Weights of a small image classifier: 149.5 epochs.
Rows from block 6, named by matrix and row number. Each number is 128 + 24 x the weight over its row's rms, rounded and kept within 0 to 255. All counts start at 0. Numbers have three digits each. After the name is the row's rms in percent of the matrix's.
# conv: 3x3 conv (model.blocks.6.conv.weight, 288x288x3x3), inputs 126-132, a 3x3 kernel for each
conv.76 096:154166124152147119128136116099086132113127138129086141119162115158148161146171149129086095119167194148091140113143138124107108122143149143167113117159129096138129097170129165139150112111132
conv.77 101:130120149098127131102136125152126153124125102121133093116148138125130100101130092098116157106171102153118148161141107114145097121105126118115098120143129218126146131124113077113182112104106
conv.78 100:114084114143122110140160103141121150091123120141143115078113099101166094134108144156087106138162103124152118146130151145151132137148105088124156136146143139100146123130090131148148116148138
conv.79 099:121127090136109152155107140154136101146180150138129114142132145121104122105096105111136116082141087136114111091118144114096163110136141143111106144084134124130150121135077136115132168113111
conv.80 112:132140080136127107163089130125151119146118133132079076109176114145147112138147091103112118096116097127100123119146124151119144132147191145122118120136144145132122122152109122141103070115118
conv.81 106:118134102154131129150140137131117102150133152141116147162157128101148125163136126175079129149139105153102135131111094126141103101133104055112105114138170115130140119107102135133165147150093
conv.82 105:165142119190118094174134148132153118091124114124155159191178126138090096093145165117164122180132157178078108107135128124130121121173106137110083159147113105134124091117095150133101103124122
conv.83 102:127127151143112125142105118112138144127114094121146102135145139114135090127130074123136108083152141166154141090111110079098114141134150090120131124151101116125081113122153139113119129138113
conv.84 097:123118094156083130111142157129116114180091134135157148135103124101139139133123137144112107078127124174089093112113101127151122083135117091102080071127163125132164076139120139084099134112153
conv.85 097:133135102148131110087116101118151107133137153113126144122182136172135157166157142097097139089090127126106101145105087128163142125092143143149132134179139100137142104132157102103145103122129
conv.86 095:140149109148103120146106110173125119099129143134166138107130122103126108133127100122142104097138089127125115129118136108136154148129126146107115111081138121125102162160144119086121102136104
conv.87 100:125115103137115101152092090147148137120136124113111135076137140187161148098132149160144135140120151100128134151166144128134139109125100104121114116100142124167124132104112121137147140152122
conv.88 097:129093107135152091105146072148154170120093105113118115110115142140147140103073129130118129129125080138141165114131126083130121118100155127122124119145116138151100120103151091149128151132130
conv.89 100:150146182145164150097137168124131166131099090100115117111154157142143119196193146127113111129171102194113124160096145088108112134146087079127134135134160139185136137138127162137147137125159
conv.90 101:112161171103121166106123128156113162148165121113145085171112103137131148133139108129144096086071138164125142085118113100143134140117124114139126099114157145154164148136146123131164140109126
conv.91 110:122153118135133125109140118121127136113159139137126153150146108146148116115118126099135103106123134156138110151181116095125172132137116138153084159154128139168101126170114136121106100137106
conv.92 105:123144122115100204159106167119161093131171151158109130122180101124137102106076144170099108117141132118142142134125131163097084100100110163151112085199147111140093111141137137153130109130126
conv.93 100:133119123119132108144134132132113092126151152142163150128136125146119146122147149122148127161162117134176194116105151182138151118158105131128122162143128105149128133102137111172136128132131
conv.94 098:095123122148117152128124110132101144127131171168148134117158131144122121116114117144120120098098116152127124128147130107126125090100125125156142172175184148174158129068095147130136148121140
conv.95 103:110134125122151177095112154092098122145136138127136120133144129158141124138158137108127134123121136122159124139117120154168130140105109079159116166146148143105145113167201125111134125104121
conv.96 095:121120143136136151127122160152172139162131097119126088117167128131110150150114107143158098086126129162124102112117119106124176137165133123107121143131151091167123137131126114149130117132146
conv.97 099:118126130145148100166136147164093159143123097129146131094117125141133109084110106072163122121123124103108131146099114113143130117119142162139093166117119123108103119147106160118139116122134
conv.98 103:129147137101129171117129104109179140131118135128190145128160137108131124093100119130151116125141125124173098091163134122110099116119137140108100118125138077106130116102145139168145127134135
conv.99 100:124123109140105105107152112111119114123116063125141094127149110104078082118142138109128115139132127128139099075161142116123126156117154142153167180125146102111119138084099103087121109164153
conv.100 095:106123159141129176131131145118140140155172157180193109113124135119133121132186143135093142097106079097096087142093120105117085141088123143149098144129138136178138112137126131147129070108124
conv.101 109:118100119164096111122102107147130085161144103142112064135082119116101113100135128132141136137150091150136074133073127063125119157139121080131141104132172174119097150160140114137111136151089
conv.102 105:107112158136097114124102130126139137140095120113117086103143106164157166162147145132146102134154091133110132098135145152161123102101125136136097156109122089105138133200131128121123129146149
conv.103 105:116179050092117100136118099136133150129158102161163112138125122149181161174137136153124127141169121081145135153177129132105149117139136140111081109115144059129137096126110109117096117132113
conv.104 099:145116133160149135129105143150122169126113124107136129118154143132118135116137143075130141116136127095123099128123088117154131120116103097137151136140142178120087113125144126114101134159088
conv.105 100:130145124136133126133134150152126149132116085129099122135171182109127137145148112098142128108094142143120152155133176099097085100110114126101117120101136100116090085143126131145172109158110
conv.106 104:088136147113128123160131114142090147120111156117156093119091106126128140127097118111104101131154103150107142140087107144106120124174111084142123119112114124108131124132153133100105142140150
conv.107 097:120132129120160114154140136100109106098126110162101109128133138146138113135123100141131151158117164130083100156148137130118123101097125160135115162086122114128133123137112103129100117142142
conv.108 100:149143103131136128130131138113129130136117123097127103127114114110106119120129150106158150070111152095079112111097119107125132177178069101122129149136118117129147121156155182131121132133107
conv.109 101:116113136107102150145123114122156121111100143127102148127130144169149121127114103135110116162127138210155117120083124133112104156144129106100154090183139109135106090105103098147153119117077
conv.110 103:109098136103110120101115172157124131105163111144140115129083126151116121112143167121121096110166120116159123153147066123139121160138155124137140159136152151138145125082132091129109118091097
conv.111 097:122118147164096128165104132144182088098133096054146107098083097123100131122124135125099105095124118106111144083123189137099155081151140127116127127113120131103125136103115125134093126098106
conv.112 105:119131142136121126121139112115132131185132143116112073132160180114122129168102123097109098131121126128150125117100168095101140138135108110114115148135123118136143115108148088129127128127141
conv.113 098:154131076111116122111150136125150143163101108120109154140150128133133111080128135161135131087107102065106112117138148142147119130135097150119105115093151137138144083113142134105155142159128
conv.114 101:124139115111099115165152135170135094140127137161177161105119094134150126153136125115159168119127128107122125141108090113131105143109153125127101171163107164122126124154144100117121129157136
conv.115 109:119141088126117104140112109086112128120113098121119157137136107119138176140143149139105162099141192162099091170161119181152102213145144153122124158141092171116123113117142137160137151098128
conv.116 100:114138171104112129111118077114132106132173087157159130123106143127150151136139093150069123097131149112183121085119177146133136117091122194126142093154145108147148095165160172141168102100082
conv.117 098:152147136122156124162151158156112137124109149138131146151135121131104141141126129104144136130107151180122142104120152160133141122099125143154106140107097090109126125149151117152108126134096
conv.118 106:182128125124150131131120128143102110130120146189140177100082108123117123162140119160119139147124117111162114162106133108161131105137092164174182147203153149151167102091124123122123137139133
conv.119 108:130110169134148120083127124137152107121095111137108112201171132150115118138120060122157131131148129134146126103149117139158108123102098152125123113139123153093083147139154122141110103139091
conv.120 102:150140125097135181117104125103121131111141165114142125131089103141115133087097107099118129122117107139099140103139141137170111128166144169154122138166112100137093119139132121139125099136158
conv.121 097:126146118111148151154170162129117102086158137119131134130162116097103149102102142103129121150125108162116166095147109151107164157143156117116119134168125134118138152158122111114090100136113
conv.122 105:123147104134154151115129149164134125124111126116177111141106121094123138100118089110142163112126143107111087128090182128098169156121077110114116125130124140142150135195162155143106147123132
conv.123 105:115184093097154075119135098127166123149125145125157156112140135145200175174147135106140111137143138131148107120168163121134104091154097143106111101123160167108138143118143140135109090187104
conv.124 097:156109145128126117139141124100129118121131150132096117132122154091132162154127131120158140113123140136133138139095170138137117104136149123085093135131137140123121100109134119111111128100126
conv.125 094:116139158159128132119140119079131110123098153129134131165166190129178141120104098114133109124112089144150118141166134147121154155181192208115132150117094097158098156134162130107109123143159
conv.126 108:153129122170124120128137101093124146143129094129132126140115101140099085098119162132110137128117097079122123095134120125157111121125126142182129179118112118146107100088161125134169123147142
conv.127 102:142180098154148118160115083089089159135106115158161152152141169099090107115109108126152158075136096109130098074116144085105119133122133148090073094055114075116140135134133086092103096142126
conv.128 104:150164170160144154105135128126125125120128133104125105142138136126125157157100101116163161130112140114113119145087104102114123138105127142088120119107137117087137094163143092164100139136127
conv.129 102:132124117159150119123126109130124145095102130137123119114115126134147148138131124132144132121116115102152124142148158176135119113107129121113128092080109066126098151141145135088089077173089
conv.130 100:105122112149111112130118122111114083151162097122128132120148120123143151097149128120108101131124124092137150118145095091134162107154150122115097137108092115141103132114099087126148135117154
conv.131 091:091126129127128105105120091150157144152137094075122100129123100145107132108142125127152103152163127141151096108167104160112114150160104141144165123116130124128138135130108105154134133160127
conv.132 107:091156150123139140095134123125130107146174104148190120124106128150140139107141143096090156118137122149119100121113159118140160173087129139095155182180105162144145128095144160120105145112105
conv.133 098:148106139118136140087099123128099101123124130090107094160171135068129157147125154098098145136106117116125125128100123110127129143119117096108107103182143111181144110082150102151097130142115
conv.134 100:116148125114124093136102109129124081133154128146137111091125173149163105164140159101104155128112138159181124106080126104143138132160144113092149090127106092137087135139150113141158183121149
conv.135 092:149136158125145103127139130132129136117128133166116116114127121121086138121117115153121139119141125131176153134121111153125160142116109143135126126122077142150167062070154136113144105138134
conv.136 103:096142133149117126136112097136134126127111137093139149103085112106136116175135146106102131114091168172133148121144106139140126152156151207179091206177101141143119135094125145135179123153114
conv.137 098:139127111155103130108102106120120140126086107126069078093134080123108117129147134111120115133121125190157115121098140136134114152125154159142105122135134159139107114133130130113088115115118
conv.138 104:108112145112117113109116106108143158157161135101136134114112122099131100102100142157156143133127119156147099109162177087150115127126175142102105098125137144140133130134096102140113093135153
conv.139 097:166099139124123143137138145122123120102133107149154111142109160132136089089135149127111099189118143182133155141127120159114103101150136179140102154130184133140146130137123155169105121134111
conv.140 096:111125139083110123150105092141128141112094138127112122085114121085106131114147142128166125120122118122124152125118128141124122133135154117134147164098094125134115110170132062096112120103138
conv.141 105:127124118103115140095138111145115138118120126090118144076145082126153138153105179137163162109092115172101113133136120074157100080191171132114114180131115172130088162121115124148133152107120
conv.142 106:122115086124154120107103121120145144133126143166151131131145165070108122085091128157143133125112117129078106110115106137111100130180145077110103099104127108123124122131131092130118139141119
conv.143 096:133108156124130133140134126115106095145117152090096138141167188123123146121131125088101122137110133148107127134129104163127161129127154116134103084150112117071122123123158173104151138152129
conv.144 099:143142108150168100122150099180108131153109175113137173122113091086122115138135159138110133125106140143116140140121127132121128148185122132123176177124110117161165091093116136122116116149151
conv.145 094:129157104090133129114130101140113139135184118125119126104129167075125152145148149138146118104150138109152181097134139081154152123139176101072108122144124111128142215111160132137144124127122
conv.146 100:091141126113145139097118100100085125103080097162174092121119101142130152133122108128095122139090121130130146092071125124149108125133112126128134108137140102156119115098127109103115129122112
conv.147 103:115133177151102119158093168140118142095099044137134116148114143136135077144131090149114121158117165121100119156151133115112160143119132141126128138131110108120126132125122138081093185146086
conv.148 102:122142131107131114104137119098093110133111098101109087144145141111154116146105101158134111196145117178179208147132125142097122096127171118109119096106142137126100091112103104139123123120110
conv.149 095:133067153115126143168106110140124119148139159120124133090091082139140109143114116120145120135090116169121102154122164114103090152103086141100120153179206153113126135120113128129127122140146
conv.150 104:119123125131135088153124130138144144161117127146107123150116150170160147152142080152115122140111130122136116119162104138079171110098154142159128138141125154151158127173138163112103140162114
conv.151 102:124131133182109091184175118139073130129142122156102103160148127116143134153100104140127158148158121122129134175151141161176139149111096080124136112083126128096130135121181139167159144170127
conv.152 096:143108138160148152151140143126115173145118144145099105096100101096110124120113137126116160114103146130112152121129104156136109113132117152155140139113123130127098103111129148154128147139138
conv.153 096:148161102126209133130158158140139129129112126064134089095126118122154162118113138131149118197155132132181126145145102209176154154115135135125130159161125155168110116089121100077070125140115
conv.154 097:127137104132127123129138135109132121160120168155103123097052085114148137126119133104139139118108134131199144125141120164154186142181151120111133133158146078118127114134137115184150127132143
conv.155 100:151159166140127139091135131112105140122120132118141130141114102117091103118121172098139126123120116120107107092189137098179141115144127140143128127144123153150153170103191120160127119168171
conv.156 103:161126121140115122138120148115104154130147141167107106130125109162099113087169116136132128092126106146123126104086124128134136180171126122119136125136123107137113146128139128121096117138132
conv.157 106:102105111120114122143079125095110093155116132108150139145090108151141120180118181098136126150125118159143152122179136109155079140161157083161121088166140114144090122122134136151166173125106
conv.158 099:094059157145163150167169154118111106116115113150160122115105114129139141129112144098099135123144157101114079129172125127137107115120131141158156169149200131153168125133103134149138106125121
conv.159 100:113140078101089094125116090112116120155159136127175119159150121098113120135157135124115123115132147090088110176105167183161108176142099103161139143117127136123118138135147168128130092110136
conv.160 106:128095106145162143127138128118111108192131141105211170092123130120134136130152121139107111151114108192124077127131121125148154157140148179122117103101099112085133134136145158156125122088106
conv.161 100:130110124146117127125171118105109119151129149130140160095121136134117100118100136166171111112150138135131153132121125135132135165128181131144118123120134095104098159137142120147128093120120
conv.162 104:117127109114091126110157094123120134093132095105145129119141086145098102086154120186117169158138124161085118120134140128121147143191105133138131171129140142142156158117164134149142112099103
conv.163 100:119136142129101129107118135096134124115157136157153091143137122162130111141153119140130087100110120162126122105117142112116134087130156091124190051117170080121148053130117124147154125111156
conv.164 102:112124121161154139135079090143130142116119139124117080144065071143142145175128149110108147134081163122135154130092126167108100119090108105092105105114124119130128128101110132120143106142130
conv.165 094:131129119125125122104082154102130058107116099125131160155127100150124127115157101098114158127134137116140129093150183130116118121113156160169135154146182108126151102113105102124130103130129
conv.166 100:114137122096118121132157106130109100122102148121140065071139176116154136121143118124125117138143141121160169133146102140099154125079118135146102143154090109118143198176166162150132170136118
conv.167 094:071171115101114129105101118126100087128121154113106125182142111158179085149125092122110094125125121134130119133093124126123143121133077142093143087111119092109150118124159133142133137102151
conv.168 094:171118154147115125150126099144093121134135136154127133178158172174158115153105146136101129125131109142133104123126138148126154136098094120117115109141067139145139113132109100099115069084144
conv.169 101:126120144128107139154102146117142152148139139112067143094154125134110139150079152116165106146144160164150102117163174145131128118120083109126107119157126112142138078121146120141117129150162
conv.170 097:132118092143114124142147154153132128138102141192141146105117081087104106096084148131138113141126103143108137097120131123125143131126102125112158114128106139154151134153118128125142187121157
conv.171 102:088140123120114104077107171084099137171149100121083125107132121146136155169115100193131128173168136160154114137136139142168130128093106183143117147101092099153107119138128121117107138111147