From a checkpoint of a small image classifier.
Model: norm batchnorm, activation relu.
Rows from block 6 of a small image classifier, named by matrix and row number. Each number is 128 + 24 x the weight over its row's rms, rounded and kept within 0 to 255. All counts start at 0. Numbers have three digits each.
After each channel's rows are labels from the 100 images, of 14848, where the channel reaches its highest value: "responds to" is what is common among them; "patch colour" is the nearest of a few named colours to the mean colour under the peak. Only what is clearly more common there than usual is listed. The data: microscope photos of single blood and bone marrow cells. In brackets: how many of the 100.
# conv: 3x3 conv (model.blocks.6.conv.weight, 288x288x3x3, each kernel summed), inputs 72-143

conv.195:139121103145108118101134111090105096156148114118138166186127069096130137181099144097115123171126117125146137113188139133126129130147106158108083130125102112122120136146165142098124118152115131130132133107143131101188
responds to: cell type: eosinophil (43)
patch colour: purple (64)

conv.97:095147121137099128107106097168104156121144133095086132173141085122122104115128110142132213122117134135144098154128091140111153133161107136151110084125147096136128148138087102119122131134123110105092133105142117144157
responds to: cell type: promyelocyte (27); cell type: blast (26)
patch colour: blue (30)

conv.46:134090126137122100124159179146162134085130114095183111105108120156174144119155131122110115096149139114129148119108119082176133119131113155140122136141077104113175124140143079106143127113106116133150109113104127125109
responds to: cell type: blast (38)
patch colour: purple (79)

conv.279:136137125128149109112127129160138126157205093139100132107152124106111143139174087140099134075134116107179131113103173150115152099134148117114129109136119069129120176135108153138145105110109136145113133138151105157126
responds to: cell type: plasma cell (66)
patch colour: blue (76)

conv.134:146141134122166117129139148060126130110101134122109096147115120144094210113114176146089165147110118172135149150110148153148166133122068098100099088134118101124104107126156140124091160113147140103125127116138106080161
responds to: cell type: segmented neutrophil (51)
patch colour: purple (52); blue (36)

conv.63:148128158083127073110109138143139115146124104109136135129126128160121084160146109123134133147190105159108123109143119118157094127146097153127156112114140130107129101121127150106071113129107107142131097138152162104114
responds to: cell type: promyelocyte (27)
patch colour: purple (51); blue (26)

conv.92:164092133118131071101120162127136122154118117144130130126148141106166129152132095097118142164139131122121112109130117082163125148084134179134118144118115179118120153148111133098142135114110132124122127154152112107135
responds to: cell type: plasma cell (48)
patch colour: purple (48); blue (47)

conv.90:107104096113129154117140124114112161125127138129153121151123140106105081121114123115122139095119118105123129128131113108108115144142147120118134134129085138168104139143136112106145147151126142130122109103131093166131
responds to: cell type: artefact (32)
patch colour: purple (61); blue (39)

conv.25:134138135126132143137097167109092129135123098124117127150087107135084122081133173116098104149149133146114150134093125131127102136119150137120142117120099123132126156196156166122121112117111116092117126129105133087101
responds to: cell type: promyelocyte (36); cell type: blast (27)
patch colour: purple (66); blue (30)

conv.249:149083098131132133130122101121109132124092123170137102131152089110141123107130130133125133111145154105133148156104129112172132144154101136137160185106095114126118079142092090119155123103125123167120128173126157065124
responds to: cell type: promyelocyte (31)
patch colour: purple (58)

conv.112:113189118132117114112119108138095144085135137169145109168150121092112132115090084117136109136118103107117122098088107134142096155104115124100099161172131103178123127125149110115126117108105127127132096113117154107167
responds to: cell type: artefact (64)
patch colour: purple (83)

conv.125:112113150118137153135133174087099093109087143154095174097104122122142144130167146152111113104109165126178131164121123137103135119108128128131133140119122094134131144110168111197133149182148127132150144165126125126115
responds to: cell type: promyelocyte (64)
patch colour: purple (49); blue (45)

conv.243:140177136091095129077108128104116131114142100119165103106118127104102079136100145117078101136112149129089117111130159130123096114110110135126111116131138109094162098126164152121153199140121134132173125145138088135087
responds to: cell type: band neutrophil (26)
patch colour: purple (59); blue (27)

conv.123:107120168119130118120128146154126110167088094087137145120106127101153099126092148110112146116141150169131145114139096155146093147111095101118161118112140091132127106161185130128129132079128099119135194069142114150126
responds to: cell type: blast (41)
patch colour: purple (95)

conv.161:126107137114095103139171119121128100118102118102105079126122151126089152111093119124110136139133146132154105076107137128142147136092124166136103105130124127161125132138103158154106132110167126110110117089160163097133
responds to: cell type: segmented neutrophil (42); cell type: eosinophil (27)
patch colour: purple (75)

conv.242:078117159115127091120123098111127143122165136126114093099115106093118139150112121193121152119113123173115158145129157092147161159115098149191139104096125133158124121157158097152125130151163088140125146101121129114093
responds to: cell type: promyelocyte (59)
patch colour: purple (84)

conv.28:144175120109148144093124162131141107084129116164133157151118118115145098153134114138125135125139106111122100115086114122117198138119157085152137076154175102168149153126117113133095092112124165103151136165122114113186
responds to: cell type: eosinophil (97)
patch colour: purple (89)

conv.126:135115131109128082126154175139140216138121151118136123156129152153147130155101117126139131113098114121145154117128119133114142077128117127091108145150116114130098138117100096116153140128084129114132158126087128119138
responds to: cell type: plasma cell (42)
patch colour: blue (54)

conv.99:124125141201165149103136096100123179150145117143158115106129128113105112116114120122133130112098152148120150109161122144164134130131084184098151169182094136172131107089100118133153102106126130128081107138108120095064
responds to: cell type: blast (36)
patch colour: blue (51); purple (49)

conv.76:109161128133123115090120093094119152115136109131139117111139156078111133111143065097130132119175163115136101111140158109122098108113150082093153101146096138142106149104170132127137141104132148153120137126107180054118
responds to: cell type: erythroblast (41)
patch colour: blue (45); black (40)

conv.264:095128141146123123112083144121117118108113116190108063122130122106179107088169081145118120091105125150116144136110096137151154106131177126133167142122152120159124196124070108159157128112118155108139116097119152092108
responds to: cell type: erythroblast (38)
patch colour: blue (46)

conv.37:127129125139119164144095132130106146133120155189118107138131116144142091133106115113135128120121121126134198176159110130129112147139140117115120158102094079097101130173118128141113124156155085145133099109109101120158
responds to: cell type: segmented neutrophil (66)
patch colour: purple (69)

conv.181:086107140133154121171142137142093156137125104150126135175142099167139186126095135153157090120131094122124112146148129112104113139101123133131080115121115115146129154079112127118114138159140147121121110096095139144124
responds to: cell type: artefact (66)
patch colour: purple (62); blue (30)

conv.139:114154083133173138159155107075107102145114140150139144154101065090168140144125120130142115148098116121142117145128089136095085146128138145149087123114100118146141146119125158128173138146113150142111116119161148146098
responds to: cell type: promyelocyte (72)
patch colour: purple (50); blue (48)

conv.2:088150126102165132204110117135161103085118155119175128111138107109129154139145124121130098111145162093157088121167138110120115097145166103114121132088132164126135174134119103120119132134085136168120113109101105122115
responds to: cell type: artefact (45)
patch colour: purple (64); blue (35)

conv.132:115177140145133167110123137126108199123108087103097157104128080086120136108160171156157132109138162137111165207124122129097091137118091145097150120113108122143164127155136109142174117099138116113090151139117123151101
responds to: cell type: segmented neutrophil (85)
patch colour: purple (57); blue (34)

conv.13:128128136151116102142139129072142139131100152100162107145114081100169106131115132120130098119124125124147146105121126138115096130153166095150124106150110110140142160185128117132125109136096143135152129116108205081141
responds to: cell type: promyelocyte (27)
patch colour: purple (54)

conv.232:114126112106131133083093086141112117147161129144153137128100115137110089136133136109163159135140137122104091158120146115131081140098099195156104127102136122120095131106146161157099119139125149133097113125162162072118
responds to: cell type: plasma cell (43); cell type: erythroblast (36)
patch colour: blue (54); black (41)

conv.81:156162124135133084101132134124128143127123106138124140102154157100140130141137128112163142134190131142127081111099110139079112149125088084081097121109091089095113142140158133094105128185137099141130197169141132122126
responds to: cell type: promyelocyte (31)
patch colour: purple (53); blue (43)

conv.238:113099132098141114133172133118141109127093131134125116146144187098122172142107122118109119143150132071083117115117106127162158110113124093117125115111183136080129125146110102098101116138160119130126106099121093100124
responds to: cell type: segmented neutrophil (66)
patch colour: purple (62)

conv.225:123165202123158132099134157124104144128134117169130167082105179087093113112081131144151108145122133115120114140137165107156125103118126146095122130171102123189100102111120108150148153143141168095127141106112180100095
responds to: cell type: promyelocyte (39)
patch colour: purple (63); blue (25)

conv.200:141147095133135141136109133128140106127133103167123142090136102100143139114132122090073154129115092145127141161115165144098130145143149122154098162157127110145139135119140136131140104145134080148115134082098110116134
responds to: cell type: proerythroblast (31); cell type: blast (26)
patch colour: purple (63); blue (37)

conv.138:065139190164157140113139114144123101102130179138113095122181144123149116150135102120157144121114126135138121133063105103126141104117115133171125109111142124140132094152089153151120111135126167149120116126114095079137
responds to: cell type: promyelocyte (52)
patch colour: purple (62); blue (36)

conv.15:122191160131115145112150122116130132118106089136121122172111138133083145093081162187149111104113157118177134123156134157183117138147162117086119123107108168122108185107077149105145123170109104150150145109105120105137
responds to: cell type: artefact (26)
patch colour: blue (29)

conv.59:096086128091106176104129151112117158128174140145163135091112104106123150098105132139182080127099155109126154116140112133096135126107133130107101132105170116137129126105131141147126192131120125081105147151149113081145
responds to: cell type: erythroblast (58); cell type: plasma cell (26)
patch colour: blue (37)

conv.169:117132114117159164165096155136164116139098143123121091151143081137146104138120151141166135103141147202108132141148101111119126097150099128116120157152133132100132132130124154135124131107099169121107139181138143148112
responds to: cell type: artefact (31)
patch colour: purple (81)

conv.20:171134135115134157169143146107106134117106128128139143131109135141118115152131135133151136106167143100119138119106126141083137101103140150125131136125147071138114077137209147085134124108138152123128135151136128126096
responds to: cell type: blast (33)
patch colour: purple (83)

conv.148:082135162129169200140128099159117093117136136129129092111107102122090134136108155129161110117149160119169139151144119180120134119096124115128132155137117092140127115071131202129102094135163107118119126138165130110138
responds to: cell type: promyelocyte (39)
patch colour: purple (76)

conv.183:127126112157101108102140129133115135125133165145109104146128134129106149147154079100136101125085135151147148133138131137146165144119143154140141110088120108146097115156150123116088090126156110122124121124139100140122
responds to: cell type: artefact (40)
patch colour: blue (46)

conv.150:100151104110110120121109195144157100084108133137126129121148135089096136113140089135166099105099106110148091125100091103130123113095107177082210118109084133121116122143159126123168150167144129149095154093143125097104
responds to: cell type: blast (36); cell type: promyelocyte (34)
patch colour: purple (54); blue (45)

conv.27:154104131074147130145103159118094171120123115106129110142105098101105145128118094090076117138119128165151128114167131152122134089153118173140119116132175135183128142119119122077131129132128115110101122110198104134100
responds to: cell type: blast (28)
patch colour: purple (85)

conv.104:077164158117147147172109149114167164130158180123121118122153149110117132116153155169093106162136108120197155105125129153123122129136149165125102139089073136098153145134140098108138115125122162094146122094113150126121
responds to: cell type: artefact (40)
patch colour: purple (59); blue (36)

conv.38:152121094126173124113100107172119079116160139160155125090153143146100162146121163109156126144156081127112122137147131149119148163121104161119106141104148091119106132111126116114152110113105106143182136123141149144121
responds to: cell type: proerythroblast (39); cell type: blast (28)
patch colour: blue (50)

conv.151:126101100125105095136104176132088124114099095134137132122106133120114161112140133162110123128116126129100129139132117133183137133117123098114140108110130098136105156112137153171088184118170093082155130094147152113140
responds to: cell type: segmented neutrophil (85)
patch colour: purple (75)

conv.285:137169104181124100104148119115125126112104128125110164187107135127129154119133117112124100158131116122131107102109101117159111155151102127146131113114132134147151162137171125122131133121100153144175077107105109148104
responds to: cell type: artefact (28)
patch colour: purple (65)

conv.34:093111133121107143135165117103116153125135105121100106153083126136106110151100119145116111126138154151134110131092114136143174127107118108135096103120138121085122071150103095134122150115138128144173114078098146140123
responds to: cell type: segmented neutrophil (43)
patch colour: purple (46); blue (45)

conv.115:118123151140160147111157111118127085112155154132087116125119123109131093162192108132098129086096167113154144143141163149134119102108136106149114152106112092147152098097157140202143138142147133109106096134128123109132
responds to: cell type: promyelocyte (28); cell type: band neutrophil (26)
patch colour: purple (61)

conv.145:137087097198109127125127124153122111094129054109151133144111133144133126110127076098140128114116138138128115149113162094132159147129058116104090091120127139192127112140138149139103158127161100115125143140110094106135
responds to: cell type: eosinophil (29)
patch colour: purple (52)

conv.187:125118157081169158160105123140199144138105139117155127145122122135112144157179121132092090112136108112160140090088156128177161101131136140123162141115136120121107126156147146126137117148145101124149121113129121118093
responds to: cell type: plasma cell (27)
patch colour: blue (70)

conv.170:123100087149186157132145099119135111084119146140104168122133117114109130143116136127118105162110143132090136140145122123113129110118142112121124113151144114151078132158072125115136156125127076147100154133111121062128
responds to: cell type: promyelocyte (26)
patch colour: purple (80)

conv.179:129116136120089176106126113100145097102126139080130135143133083134112139128143146109124099128125080144118069131092108113144114097149147097127111118137122164140141135118168137129135118116155141126145175097072122118129
responds to: cell type: band neutrophil (33)
patch colour: blue (52)

conv.89:154103151120115166130107111115149131084109162125150086139108142142137118129093145156137146117160083071124111131126123152183160121139144140161121162129080147126128177107182136109148158125104117136152157120138131079096
responds to: cell type: artefact (26)
patch colour: purple (43)